python train.py --encoder_arch="preact_resnet" --model="image VAE" --dataset="microscope photos of single blood and bone marrow cells" --train_examples=194171 --image_size=48 --crop_scale_min=1 --horizontal_flip=true --bottleneck="kl" --downsampling_factor=4 --encoder_norm="batchnorm" --encoder_activation="relu" --encoder_depths=[4, 7, 4] --encoder_kernel_size=3 --encoder_stem="single" --encoder_avg_pool_shortcut=true --encoder_widths=[48, 80, 144] --loss="l1" --latent_channels=8 --decoder_norm="groupnorm" --decoder_activation="mish" --decoder_weight_standardization=false --decoder_widths=[32, 64, 96] --decoder_blocks_per_level=3 --decoder_block="plain" --decoder_attention=false --decoder_upsampling="nearest_conv" --kl_weight=0.001 --init="xavier_uniform" --residual_init="none" --optimizer="adamw" --lr=0.0033 --beta1=0.9 --beta2=0.999 --eps=1e-08 --grad_clip=1.0 --steps=12100 --batch_size=384 --epochs=23.9 --lr_schedule="poly" --final_lr_fraction=0 --warmup_steps=240 --weight_decay=0.1
Rows from block 11 of the encoder, named by matrix and row number. Rows with one number belong to one channel. Each number is 500 + 50 x the weight over the matrix's rms, rounded and kept within 0 to 999. All counts start at 0. Numbers have three digits each.
# convs0: first 3x3 conv (encoder.blocks.11.convs.0.weight, 144x80x3x3), inputs 14-27, a 3x3 kernel for each
# convs1: second 3x3 conv (encoder.blocks.11.convs.1.weight, 144x144x3x3, transposed), outputs 14-27, a 3x3 kernel for each
convs0.32:533639500524680493548639394457484487469466464494500494533508481526494476530544496489441465518430486431425470452503451469546462457515497500540532542516478499465430472396486529473544535446490531532446534512552459460413471520479477537501478466431544515460465404341453413419514524531514529474463499392457561485421517478448487423522469478474335482476464505538532489518494509530486416
convs0.33:495475488485567530507468436512454529487291549508526544510589541609456454560447479492541545604431501495471475491506506502610618516590554519482489499611517500525517530545514528461561521535574551472499518642461509483449507492476480655554483495456460521503535582545529534490503524526516573549515578570515463455492545518478534487547523565542387515558508562525517468454604541506558500
convs0.34:528468445483345441479535479521507470524677513505475488499479515464471515519575497519452469458456436558526486538532534522476487446485517508512493512449445454408530507574515583625582538558537445464488445407434501483484521471514511354440477458539488477445524481420478459495479409414435430424467417453488481517470404454428403428448460455487599519509440469567549540556549528513520489
convs0.35:470521510495590422504387485459504513525384543463524560507540486560380517530506525529495501485477569486458501482473505509621468494477459494468494466493471464432424519488456498415391448473387486501480473605504487507456517491480488489428493363438455522458499460469494404457527533487540505475557521507507477475488533472490485483499518492483299519510503470503487507529443448555447416
convs0.36:506473457534529482479548481530525544565507570540532528477498546583657605575518526509534474608691543573515525550542508574604557552597549522521573464427561515560583519522529428436444485466500538440477423377449462506469479383488393335511514551554480417438447353454487516496453391423420407398451416462492505515481540526528578490457475486497506481464504491460437504374421490460502533
convs0.37:527489495461450472530487477454486504430540473410504458472423455489568493496462442487431566471554539384427539512455498468393546490472494471548512436458517478524523546558469539434529532472545472558500498480467495561516503572473490532484517545502493522513465449518474480496505513446503492458459508468492508564452407505504565540519514530466435473511514487473594481474375544474475542
convs0.38:419450468451519550421502513516523481496499496468485451476469470468480452485463504448428462510501501512498484443397368463427457464494488500559489560599483498501456522468489509459533514535503493486455527476431501510476481563499476533510438473467495550551490535517484444448588652579611740674570611615518500490477514517465533515528517496490447497501519511504516476536517492521538528
convs0.39:491543538487562509474523461513457427498458461489474491526551530542391338535469361506551503537482433512462457524472592514529571508528513517530463494562509501475496433465447491529468496513501571424485451521406465414460493485476488542492506487541518506495465529545506544569510534521503545552520509545523524469500501503449477459555584543513368388533572499539444478444538432449503472
convs0.40:536525523538559537447477429502511456507537512433433443528545507527548552509492518478513451528580499419399411542547521531559541511540521500427450478529433461496430479509543524464511478422510523511522508511531412512434464477443508582496471558465507490522459513478421469408507508518493544486474504450513470488509544515475462462535534522518503549453439491504488511503500518495446416
convs0.41:445497503449551591444484557500519520503494529500466519470476481434420458486458469448461462447439495481515506359355435331305452436462509541533507570588529501520480457478464455446511504457484481432458503479455491466484512498481444498447436391425538550526494514532443427468557566548582600556560602557491494513469474533493476508498495520461405499518466533463465488477455487505507512
convs0.42:491492486461520480505422407491476537409491439490478507497520538549576581509556580576542532576498579566431445490518497548558515537526489539535543560522477551522494417453451471467488371448473526543511529450462513414452517488509404444430518405472578548528526601520550491476513536519537558526512535496506540493466508405452440433474551490512548493462519499448477458462525400432445439
convs0.43:479495516506594589463439496549515519514482561524611517507547522505428449494465511494484486541455520477471482460443469529491501479461492520586529515690555486508499524498499573424511515585508515538533526576463491479508501477484466619503458457469493516520489522405462395406463506489461547512426503464487543520492508524464485514464490518465333457463513482515495513565630532518503470
convs0.44:493476425356448465502550435514509532532575552488436587488507460467592447529653498464491438541589499495549465524552538502525562507521552540519603489420542537444598515552536532356519550518497467516496550341486541496474456476546370310549491420577467463472480402480478400501415422503394380398415385428515497514412526495467448535506451434516590428513500472551554580468485540532496562
convs0.45:506524471579480419443547437468505483497549536519531499516540521510581582481519549571578521548654543537543486495510513537564504474516485479532573484412572490563540470492472488558519488546505500479484568341504487458454479453449529383339447456483557479514538474441475476413475504474505551478492523464438447453465359464494431452506517498530563578506580524468453480550416456509445443
convs0.46:507469506462335490533466528484460484496494474479442499504494466510438456502467474537485515476506481531484541484445495507494474467436480486491502401417537532551519521570468496324532396489461527459517441461487475491501463509492394496502459526498533490534482526486514577505398464481321438460362452487481478541473337504454395550492495477549391547504534477496586582529393533490500529
convs0.47:479466498528505508529447459478452451481434516487573517521507478546524510491540542534547523529398494618493546468487422493516436564523443532485523486468466525499525519485475470531486433498451485528500449535569531516519504489509417456605535377522493536478494482464546476440470496491445410451427312415493466489470482492497519507484487523483570550474655505532464533540669500445538473
convs0.48:470473420493372465485488507549485477461568516533500478514449434472362466488471544521558537528499422543583467468428531529479384503431470503512545485513450528544539535488483455613481443462495460563487444457591461533562473568498471324495466554528457564488498482483497547481484547538492490528510475526488475486491465479495463477482419485475631537492442444506481503522645502488447473
convs0.49:572428459545491500497488460487535535558441510528551500492479466496549530484490480569483496517423407549482536554528535443295436493470472485539538491405466489535484523532483378580531475490512541520561455605496461429498509486496496486413477492476505512516502480472486484488479506548488469492527516518539498555512384508552577536384548492503538486464504491445496490445572493449438457
convs0.50:570493505551457470556577545565514506527431458561612604517518513532493496510510509440439437463467459403482457485475492504548537458539553496402390482412388488432472463385497465381537492534566556511476554486533568493520521478502489469443496448452476501513520531511504447489455468471490481479461477441546467479515465514545567582476417473489462527505499513385400457410423401510475477
convs0.51:423365408386274405489434470510493524477500527514476535482482460488561529510549516474526479497620510462524492535545543549557523543546518516482548462369490537466559486498534351320489479378506466437454471412433491464489433399442350338384407316422452461474461460479488429449435424482446465449462465470482420481364327432462417478447445424455480482464455482525473522474338493529518531
convs0.52:526463476570482433481447493526524496537551440524495506447487462437550508490532496510450482462652506508473550506542446501477449455440447483563462521390583479589528540547533492515570510469498502532491552499535522521513517473489607453501446461461441437478546444568460555499463429493473413514512535479569609504626578584541570513478487490473512474549528529549565473519510477498500469
convs0.53:487520511518618465475482500519468500544411469542433485464454480532483482492473508507510556447462457612562563514453497464457456523478506519551506534481565485505498430508475494702533452462477486546520335580509462576530484465481448570476468419496489480513478548506424454508494546496482539504480501482528531498550325538579549541520544521564326504488589496495458526519540495459411518
convs0.54:479501418481474471472471485472495529541461488498590563513413424535525482528538473529555501570510551544541445546533497573582534518502535481511433484620452554499482517431507548410491460560535497544472555448454529504483496570485492514460493536539527518558538522457543592506482493466501507542507500500495475479473578506529467498468453488501508509489500497466516480470562546515512573
convs0.55:475435503486482415538465546514541465488411488518551472470500492520586469535539512521463507553390543524445506489470472536479492510484499534469548541410525562507503513442554566443467513455541511513421485461400433455394491482516451514492526591533519465469515417492510477512498466512435375540477439518471530457440567432492512449475549505575549551478501515477561494471541443506477490
convs0.56:501512487464475498391476463521509493556474538434564452475416462490387438495483509441524430480565424466520422519533494522607508496485459484572497509696497520573533499563500501556515555505496450551518478547532452518482486573482501585477503528470470574452467497435475546451514568522472582505473501495490477472513527470439427406473449526483535541449580487443514488469495494476520526
convs0.57:457449468528426428476513484544462558488466491527517499550477472495575452435448466608624641437429494562376551427496612529372465484478486484592506612432535518460521519358429488529543527536503554563436532483480441394500494485473569487524511496552533468487549527514507514505501476485505494502540515522487579559546325438518441486522452531549516514521504482421467557589503496485528453
convs0.58:471525443488531466485434420488469478499414533549555511456443429468393354481396407555512492623481510576537523500567495550599541509539489548509531549551546561528561495490502572507547484531450519538498498586438480492501548537510554633548548604539479486464468520484465447432536491514556499522553541518533541530525537484522545502487506487505433522528542528460484456472539462426508504
convs0.59:447446483466467522463507498475498433534525432456463419522533532531575584576580537466453470474491487532526516448456426431417430443458450432448402450477444432469440472529489528544550526563515493518500529515543480525480473487487464442502480514489465451425480409426443459456423438412435421405426430407526549533542580558522544508519510507524505505491475480445471433500535517445490424
convs0.60:477464505463493539497529514546572493545524503517531521480491479464438465456462454438482457515511515540564489505511488496498487532515549509505474535547495523548478452437504430506505524558554502496536493462509565506491509501516465500533522537471449467480501434483475467485470472453484467450466462446479543499512574554514562523440491465479534504486504486412410343378414433388390407
convs0.61:426430485495484565464470570496499474513503503503527510499478490491482509476498475434420449456464499526527517490489475471444435461435488505545500544561544526554556481514518528517492528517531465488489508432535517485538483477477468407442509439500443430469405362430486471505472462463438442454492480458606664602648635605591606570511513500511483464494505473517526510533551502504502511
convs0.62:493516472484492449443430410448473491471418465526483541424442434408397420392411407575504480573503443577496481482504485553580501522549502497442503472454482484478488456491453453559485495537463551562494507557494457473374507540469575533578583601521515548463533541524521552476525497511512448499515475503490482535503477464499478467404441506477494462444479482444501495491530493449495481
convs0.63:478561560482494479499494482484489533484507551562593519463408446453403460470462470410421467477494477442399445464457506474515492477474474527544559566544511524497487513532497423498490460552521396454418456449485484480512464473455478403468425423479485521515435469490443440476510488481492490478505489488492461464486500452485518524496435522491498530542587533441471455460459444454469486
convs0.64:458525470444520493480492521530571508448545527494504460482477484504492531484498523421437442497511515438467401478479534524610523539483492460480480523425355490447487490492522474515566467502572476411477467447591508492589486509481513491454489562594458485472485511493491522527471461462480465442485457445376428554483495534462507539493488448455494507444477451403450447475504473514455540
convs0.65:501498465544512526512445461493447475471450504529506518485463448416343384435366421533480495483442450495469477510529481539534517552627546534492533524536544529546569544521454520478484543523520551523516516599478453472450532514544566661556592606600512474515509566511552529499532521518487486511514492527518493487528469506529519478503490480497454504530511535486503488509534541480518501
convs0.66:502584451500559475480400483500494492536579511522539488482529487514511539536573518501520493488539515457522498454475465415504484436445462508492487509579474487513515453562464452542566426486447432548429437578520400443454472531480466592459457452449477514474466608474425448466500508490479549499461489505505487487517527515500539506455449441439441449440489463483493498511558524492556497
convs0.67:508575509475509489505557518482483450481472505513507527552509536479489491487550516515657579459393526511494496530572526498444468511502497484516530526413519515501548453409510462550446528476492504552510487488540456493496514515446491487522532490529543531485538533471478467497512507503504482495536495508550534471535502480533468512494367405525526467508508466486473518440530434459496466
convs0.68:533475501561416467518479398526483511492597509500464551477507465462521476510556471510485494466634573416465478502499478502516575483460523509484450419469516442520509490493438507460448593555452452480465521439568459550470514512489497460594512498515479519513416425473498452499490513498400433482384367481561495517547542464529411575492486496495515516515506500482550498513457493533492512
convs0.69:505469464569369521464518513505440486459694486542467534464452520454530562505531541512512529524593458517513479580572551604487483541515525518536475490466488542520539487499484489477475525531530503524503526430453498540523486468459485354409516557526510470462517350355547512471435438414410350339437357329542529492515522514523491493420414482436611486469442487522483512511497513511535480
convs0.70:491442492478421543578557580526487478484477446494447448487517531585687694550637641481471453473538511434494446409431443418416459456468470449448471422418407467425458467501483473441519502495480443540478441471436539527489473486444462425441525488518456487491446487430528515514468450485446474483445452438521477526465470512517486500460407426438390464403415437479486505504465498512512497
convs0.71:564595439515566420458450485492500519552544609557573543424451451405385455433450463531526543500488497471470467486549558512577549469472444452483481498486492463503505459455405453495423445415477552514492498472442490470508525508498540539496521473545503499460524570500511533493451452424444410402460429460494523520581556562482549497424481489456497519478482474460464466469482463442475496
convs0.72:495475500519445464558471498449485448458553362412540538504410451500439499488479504506476504542401342480572527542491498565425431540488474520480455550445498484547504530444473468586443487452477530543576465497472489417498517547528535441505520596567490519534495473524515541528495510473501476433511521460439470502492417525496555496471463476445511566528438469503455480363531546463329451
convs0.73:466502480424464551440480533451507508422462510464507469484490519474493487516499466452494459517476425445455468528483536508449471510525514437480459506648481478517473523533528417370501517431470463501512425556483542543572474531467473524490480439499464538493466468482492423546466478461457499494434452458471395434481506466450517467431460460410473487457503425491461411456503430434487411
convs0.74:435431437455343382497396447555567598576559564646651611390376384395359356404375378528484468527496487507512503513450463516502505512508498504536512517532547516537511441474434473491445524474498518504477492508457475499447526537501506473502539527544519513466461454452486428435464460476436442454450463462488439433569454503498497440424453444476473466497471449428452456469510476423449448
convs0.75:487406490543499514479553518537549522503421446543532488476435459536568572511487460491521504469618498508475472489539500487523499519531500492457468460280415511526538489568534561571465547499544421461486458447507459549475464421465516401572577650602423480441443453496480530529403409452336293344418374428531460496486300424522476507523500461483458466431432415534500512586488546512539555
convs0.76:517429490474414581490517523517510497521505521498508551464501509465589473464546350523464482519344528579520537541513496547473491521462525459473447463482569448458558493523461431520506470441498458500504467345518537479485523474499480413596536488505511526531470497578485444507475483486494550570494522552585478538559444499542530641508540530536519461486498513537485516485533437484448530
convs0.77:472464458456453460455501406459487467503573494467476480461486485481529518518522507468492439522597493528570501501524505553574528497515491524487467532486504502458507443426442425456464450478443507461493470381449482417485534501519470364450511461509478447463448373407452419448502456460487419435509464467511557430510586468462432403496515473482591473481487481461491461458515471455458473
convs0.78:457432490505453535456481460527568459546556451548547542488472507487510581477498524524544486462669458488522504525517522549511525502473503532529497536464546497535548528521485511609457500551517507540571538521541477452522533449520597480521534668611535441470579448464531551516499423465494410392462450422529518516591403573528504575530590502508636539502541476471509505470529538518543499
convs0.79:469542433537578444488496374509495525510431502565623528501378487507417449477493508496489447435466511478453527456478444501616487509551490466522549520553504524498514518568490494565528478592530487493495481492507436465483503530491522499471457470488505565516485463449478527458492560515535556525511483531500476491568583517498571532527462652500479499574601488485528528499568484487510509
convs0.80:498547494503578508442469442489532478531550529466530509512476494492463474472458479511553550492517596490509507483519511510552547489542544494611590527575539508567498446480510483532539481476529465481512474536499487507493506590536555599552462571488472484511463446482512510473583622608601620620563621593451432474505571565503572538501463522491493536506512558537528537526547561518494546
convs0.81:536535534524447454501429478547540541547565574531567574452405368433303324408344349495536537474496525514512517491492490489439487462433465545549570516530566522533528458456506471386465451420460484502514463451456457396452537566547492525542495481504438482481489489551474473505465477479441436450471448484547513537522523515516534509473408472482446449477512499452439449421416433428406443
convs0.82:454498487469534579413488503522531542519556566506514519517464452519479451516475486426448477455436476422471494507494495493476468480471489535614494557625571511545507469454531493413505493450493485453427493476441513518458499610534458564565406453418513541527470431480440399449539640594584716735524650695404493481473564565455535559524517498544456453535518492515516507504519465499472463
convs0.83:481422442497450514508479451483509512499439503504472514489486503516555542481498517492515467568533489516556499581548549565508528555539519518466471479410447525455484464471464480433431507495448434414457461444533479467487482350472338193451524333502489463470458423452527462473395408430400423427387399390507493441492407460519464504466501454517484441476489484524495498504464499514503487
convs1.32:510574522504605515490555515493459491478363461504389512558653527563684626537632523620529504526395470523478502466496491493518524468553542442405478376477481458476488486515557522526456480466518532559527458570508487497494540555549485445555460507552517551506567518546497495465507520506521568501524523509476525451566673524556532531532526492462482498522489574532510479561432444553469473
convs1.33:612576532594485555548523474423516471398330478404432476493471478481478415516449485511478547439363561551518548532531523595567493493474511403516454486502499411489444527467516490480518479454526448500487456427544495478473488464517459414561522539574526523505477498434449454506528520557516529518520485551505517484485429506446476497562508535491409545506461493538478506512424498510445471
convs1.34:450436424422390459427422421458429474491475506483456454487532569493493548467495482458516525500504479516491509508460471516479532563543541455459447438486479482509546499494470525569444481524462451471510480455499486491473541490550505520465454453439451473502468476513496456509500510512491466493517522499468527465510515468446529415595541544541577579524587605480455532538647520472496462
convs1.35:484471540500478459513463481484373456418427470501487495513586431554613554445509450614600520587426467470486508425484516430526466519499473500429540481402412548473496447430529487480505483452495483549534540479472535497465532513461558406487503502507536584525553603515528547499504473521470519548494487513481560509414449504531484490506556546529506551484491535495567527544310518487451496
convs1.36:421454421449495477463504488510511517563550529653579560456435471503545525490509511457458546470483512454444489564527519533536520564563514463466431420382395413405378474444483437468466461472482429401459426372433459411447471476509456448531492479492495426469496512435474477502524504494522495521522516478526559538552590562543561563549587483580671551484526553489449522526478553503526508
convs1.37:533449514544523498511423505508487492542457506482566471529500477521573474488468435508524519531580560484576537491478450502490559541449476470477519500502499500516460451565528564565485473536532521454463487499522584474539462490453480530468458476420493466447495443438468481477503495513483502482496432468465524466499641525488381487442433440498448475466409503523499484477545534561516511
convs1.38:503465476463468469491467517527498482477499494479466494513488488473535520490498486436393445361279394448410497470465492463461469501493506517525513510540538542516539483502499508495477492476472453457482486534475485493443506431466427391444461439443536549514504533499513506499521545533567678554508564515478518501497499522463483503445451467436520468465459459502519491427427447438423454
convs1.39:572528497512477449495435397476516502398381527396469532472502541425500484481447517460441523276322555538533520475498491452481457446488463476502477526533488585549473545498469495520446437462463511439492503498513458518509512485535424422484571509525470477483380414463414417445495472521479516508488526533464474539444504501461492519436495556461440517547579530446467510375399518408400473
convs1.40:575675588618747622527623556541463511444403432444403465482473456503563551482526510496500520519474495498497483470452476464478451438460453510501471491585428484492513492544509506586540495525479499511508511549490459473501513527529566532508543567549523521514525515539479510471460479508484550479468479499420491428483698509430518457472526474488505494488528517523495497542502521520512506
convs1.41:478464452468444446459463458475473444452422443469465437460466440494480437457480441400310357359296362442367387470468482466477473458473472542538537527532516540551522551523507526545511533521515509513479516583547517491506443421417461431400467446432550499521529518482502488487506535522496593525514519499462475470456492445470465446457425463440504489458454473457400445440367385449399398
convs1.42:470465558461590501500462424516461493473513513532448554512500483519607566480465521572505487552496500511486461463517576439542519463488483550585575495612495525558518482490449473518450488471496528451471464472446511472527597542466607564550521540561509564494528496577477523500497481487491542501489486470437452472502609410440426412562723692590661645507627577505490480537523476520465516
convs1.43:544588556446357489484448456460441466418423506528479531545595601550561516527515564534564527479436474496515535531440537432432492443461482468416566409444501492508472515495418501517495538511504493492550479487494535516511504514497490368481488504525520584525536499514513471501459484509547553548526503518518501525549444488509524525503542515521449469535493470552598522540446452507432534
convs1.44:478465455504507484488488474554558598492566593551520615434508523497473510501491505480556484460549463469493461539437459502474489532480532526488452511435484474492487504517525466525456458499478398471455442465464413501489450523546432575552427409446479502500468423452541465491496495502524505507511488525483508527487538536462564535525568562560619563475555553478463489467514516452488513
convs1.45:395466457413567479443417434522523493578411480529538546526542468518510466531555498469472537455523492441497540455499507527504475548546482471444452429460438441436482485480498526563540518481485527477487512436509473533478398395508376401486391432500451588583531575543478548511518512462490477488513505471480579523560668471558562476670660557718742623616605541460516515493563463463505493
convs1.46:449541498548665507510546498522513507544430526485480502495441500534502522461438466519483488554471505502495506562514537491458530504559532596529581488522549551583499458453459486409449433453436482494544485466518478513564480519518545559536522584576482471471547409472518524533491503524512440542512483541474526585471572533518521508483485485539504601509478436487476472476483514504419468
convs1.47:467372474500470500551571532559523480454508497524460449571565471542567560478494462552550375566449468561506512530509607459562570506513555469417567523420467540512526550548468527560533552530517504530502474561552492480546484453402447408476483439452501540450521548441521480481533486460492534509477493526499496544486518592494511446500600615497569576448482498524602450496467501513516489
convs1.48:469529508464486482464441509528479475519508431505399472438529440533433456462449469551519464568527460518460470493499509412487513508480488571463553537459600548485543465486535481470527502484489448488529440459489444514530486506438536408420472458470474480496481436444526508505472455518464443528497473516421474432452569531407442523443482568426434510542542486509557462536663492492420471
convs1.49:580483499511460512498483532506520447437392483506504530533524468576608472509585415495478515487501461519543459538561544566455632489547517475506534471343522513429533483492473515593512487523500547531534504582637392571531511511474481496479492525488463483500463514512539572586462504472523491454478508427507506494479500493428522368489500542491385443491499501533484469497492491462537446
convs1.50:472449477445446420450493486455468466510547479535580486544538522425513469466530508529514512459449521465452543460473524576566471548547500481489520500530515501473526519455512395489487477481541494497431528540511543528501527525501436461511475510486518531470502492447543576428530524534488513558508529569477564533462407527448452526514511551481452490520478476518525496478433499488543530
convs1.51:470499516493532504506523532571551534539501507520473519448464465454478521421486498504515517518527503493513517467427447451458414481424448500501499501509487551489492465521495493514491487506507521485530471466478469470488565592567590652663532614560514490484517497472512521542495518510509494482495490508483503525511557530516547534510541543533549557520560541501469448514505480489508476
convs1.52:386380433380517404407442461473410410473450428431516475528519551443576475437556469505513504493470501529471524491466482484496548484528518453391491442490440489474494517471485490486555491508501572485484500507508514546508523471515476492431502391458472429517490584544490487572513536502490544439485514462474467464409497347473502476475506480509474419481498466519507511535551503473511516
convs1.53:474555461447454529529468553481532541542370578483527484520648466513476422509570435517494508486481497510455471557570571530459527539500542538431574646501623488430533453464404484428414489470436519548521474495602519545461430440422503462514433474474461660416470669366476652469476473449494522464504496503498616480463638538457505493492567431522542447534476549501487496519436469520476524
convs1.54:450516440527557566535605552474473477471405479498430477480511509409541496450541465483480516389327541340406533498524540555594555523581553540502517510488468512486505437467475412541466491480519521500529548456516481444508482451512497402481527428479486504460445358489524555442537575567544562563517552557461524459448364551450513421483573573434457582450420532490537499427395509341325514
convs1.55:547555478555530443443520514503418488385547487406500482502519510490557545454490502544504489476490490541507476458518515426620581456561560420542469418476415454461445536465495523571476519473463496512551447599508464540488513507467582413461482464469548439483531510540492448472470505492507497491496524456468494562502438558472483473430464544497407546530498509543535466526457484528528469
convs1.56:469550496503545603516541546507487460464457511495330445498536522492582558540477535490481506509420514460414513475502511564603570565616550519435496446474472507498514437496500486424471488434492497500486435590438441473444625561549550423510518470507463534446497531493520561486524512488537627470518535472422513474527607532517561534493492469549459482556456463460572535520445480509379441
convs1.57:571543523632522382643499457511439446426387562473532453457526445538560433503464491469460495499624446491452573491517539557424530619577485548516567468481515495506463548574499552561520462434484498493480399497482476488482432463446475535459349494526474456522486500518491506492478516487483441474484429473435565545395490470440350463473556562484469524619428496465509477494500400474401569
convs1.58:461456450537470457465453395456498471449423448459450487500519492493573514504558500505443503429294439482422504529515497563712521552603519521504539484455525534569506408477487396505454433478471428485540441436538490495566513428521366343457472391520531533507478525492484479515482526523500508529499541528458469460448438474465556426429471511441384482482498450494505511464378432491427472
convs1.59:501470474519492478491484486473510510511555541492512507496480480503491495501497483520482516506494483513478491533543538537543506534526543536513499505530528526537510489500505501527546476525522533521537526484526551545546487507497499450499477460482530511527504590540525554521512491515537483481552497516511500456490496488506551483468445482437413483449471519507571574532590545540560526
convs1.60:544572555513575571540567534435475483489576541456532551506495567475505528515504513533536491587527542546578550499510508471555535486483490473510521477522491529523549514491538495514503562559535531578558593713616526645560500527553536526574520592546494499484519546491494462435538515534515538543533538513570539510536505496544543509484473496509523547554531515512529503545472555546607614
convs1.61:488463447523508480532532458481571530547633569567572495486479442504473440428461447498497510503460464504475520522566536524532551525570512541542519508534541528535536449463516453394500469428506500497477506426500509487516502489449462450440452458459432430447455492463468451434552523547513514520553535529469467489478484442525495501477447469453427459482466510500510507486484489482511498
convs1.62:512444441496419430484457525444459512389470469398411438511510463513565500502517443449431489467422429464453429616682611640722666640623608490477518435494488516526511467405460452394434415442474462446457441430465456463459397411483428419453419414409476465470461506475451437482502500518510474487503472474522572556586612616529520511494447470481473444490431443459462493473492430473452461
convs1.63:535513491543471484517501512457484463461426425491454509488504487439442420442403407529555537515420486544492531514511480498481446455421460488448514485511480493470494470442486481457526513581536546526500600584573540566554472471482506425428438466486510517504528480524486503490466467471470477513442456475506519504529489483485458469467518477525475479475512524519538538524419485476456508
convs1.64:520492469570521499561463520446466469344455506429467544449437499485386428464406486487531490583480470566516472528484515445508495445466468589548521451434519532499526476444501454430502447506503468496473432562558497589568522519537532480490531492511492472510479549506501504488511516538514517558536502534479476506543587472553485550452432478505389468481401472473562493560525478483538524
convs1.65:461442480452452461467477477508528522482480515477481490532513440529498441434497419461422461436352418478396470543572549556546550491487496482483502471500528509513523495502471487532510457500509433473484460515505467458502402331424403311391474417429468485528498496510474460466536576523536525517537538531540571575514560574496503505533454524449418468477457492509439495454423449482428484
convs1.66:515523524490553519491549500490478472472444474443468480483461495468608556497567518500477468506453508486500481458483456471513488490472474552521530523670541537518516498512515498518519513510536518504525522600498521487508498511467472510492499469496488478538515518526495551523520520525522617497472515495503628533589752535523617517504462499495572500534529521510543492544523506519511513
convs1.67:496530530479529503469509474563536626536524586446460516481527518531618565491430580458514510460519502517463560491474492463545510460427493458464480445443411514528486496441486446403520461468481455461490442430462517459509521547533531526519531514511478475463440564458459486385488505481505484497544505539484515543507535578440405553460456451506478455564561541499536517459516519554467524
convs1.68:475477473490568536488490507481484536448526543507518496516532578472438551471458447558528490517484518540546487528549524454478496459483532503493478558532524508538454407457489361441407454456456464519551461520492476478532531442502546453474552494515441455445513420464510511486522513515519496506497516548510450493482611473429522544381449542427448598420444443526514514433598469520507523
convs1.69:450464456425462433478467481553546534585633492545511484530596455572511521525558501501476434492559428470447413510507498489498533529541536475406479407375445417455499511485511506531517521521509457443459498427467418395428497477484467511425499447471472496482479492510487531511515464501502513474505470471545549516535549495508533450535547539544589504543513463482453483491678457511420464
convs1.70:512501515493501496501518537473482487506510493534483519494499479532532539491486528536499507498480523532511521507496495460435439454419471547540534479496521539525493502507498490558510471508492536552507527493538530510509503529488528564523539535526508488521544521547500525538520509495472473472500476496507511547507576543492563555487502478439442444461462454497506502520569539542530530
convs1.71:481458457485464459481473465510520519515487520508460479535560486561568477535509409490501514510408441488471457503461486466463519459460486460477505443464479514493532501529504556509479528517517458483440447453467423427464504482497470428462486457451489515535490501518476528520503492442537450450483431427462478470465536512426452459488497493534484469521507427507510520517445474509452462
convs1.72:500485477517539474533539480490470485521541458517512427486395426483507469456517469505509502506535519509517526432404494499543487416479451478470547548453584505484514503515524494520483480521536403533510513462493515481470484499469418468464467492517393409499428480421419474462495511502456492519504478516547454499568551554489485491497478499437379527509523533525503518517666481525524517
convs1.73:550526545461377508506482511538534537526573578555535576506522559535547565494446477501499550581536512491529496513580539477502461492440481532464419487535501504497499415466433523440513488484478539543491594623497512538503473481488465466494449516479468516488482509497455477464521539533503569518477516520489589582535529583525562537468410528469497467522519474486548509539471493465497457
convs1.74:516474490493441437491478493458499489468440491469457471492494448504459474488486396493512515519464478481454439416420400476488432476474422579525553550500483563550568536439488530432456558453547532515521468506484523529528530446491485404446518466460498513478534551514530544503480477477468444436496458445525507480490481443496527436376453451400431437400389361507519513520491464477445430
convs1.75:463492405496505414459499442519532566492468590525530591336416477475500489496509490481522536554512488548512538508536501456399424481472499612540560532469514515501519531497509483495477496456475470485491459418441537468490521530485597571505604608523489464511467524497472462459479519521518484508540467505424512482516567462500539479440461436434475419422447474472494460503502497485517533
convs1.76:432413463371455489479510471473462513468512539517474508406522493425470509477507396445570524438594506510541498469535535470492527530462487516498538450439508525507543463475517496480486544483485427454533406474515486498451473561546506554516527556519492443457523407496431459475491487490524512482474485471447432483372504494432470441513519453519547500456456481469497499426492533494472481
convs1.77:549513499539533535502441468481462462498675523451506486521543539503365483471481519494504499470498487513462465484489510490558548502564545531549538482493461549517551500473551513487510530538502492450481464363477471447461585491596522394522587459580515482483492447517538496540555492469525506507517493477509509487499511494479455454563568523606538504518531486519547502526587533473491483
convs1.78:399477485406525523432487496478499506540515411519496453454447426499494468483519426463542527523529484442541507498508458500452527556529531564454504537516438537446508482536502484458538461463485465524498494422512520491515480518518464477472453518459445479493460585501465527513468481458502452453436499476477448434503561395545511454440403454446469476435467503486538513498605459453591469
convs1.79:525498456471442441462483513535502537450410487466465486518554548474437462464445467489500516555244408521303465486495491490502499436484454450412452455516513495509532483507444447496475525490507550557543477444475491486465458417492537393459529451490474559470521529486502534477561555584519539565509536504448560494475383457486481466507649553491376450517429489526568549527360428498371447
convs1.80:571573562583576599559595566477434444477403461459436467462481512494500486486517510512453497442369466477447526455467443454463457471455494491493511504520508502535526497502479484498484449479472454480463446478463444465452485466509478455486515496516519549526504522533501458528515551491532560514532553524548609555586628584541583536530512514489505484476511498537536487520423485471380425
convs1.81:458455456497498492520525526406443454380430423388422447420432396437504434417428390453429450348340438399385471495471468472459479473487454530532565538539556530584558497468472489524493527544525548513469516576494479510482472440447406380433432401461522506499511579544495470480443478433458468444441477453390377380462508461426440417399405401391383453388387432507459490438446460427436466
convs1.82:490509511495493534547506520434419460420435467460411443484511475504516504514511502413427504319294473405340463427389442411423455441412471512538516505535505497499500516528455502515488523479452523502482547563513474518460491528534502444509515463519556510534555515525502509513598616532657704554513574507550579518571576538528563502486525515516558507504474509497474503400385484424335420
convs1.83:418421403457455432463422452599551562536510530536532546469505469483540470477507464539502472509530498504535479457448493455463461455463515503511471508516499504492516463474484480481463500435454448451467413412450427456443524571505547543508546577505500476502513489506504484514532500494517480514515517506490501481514542533513528533564564534559572577572551549513494480481469478504493463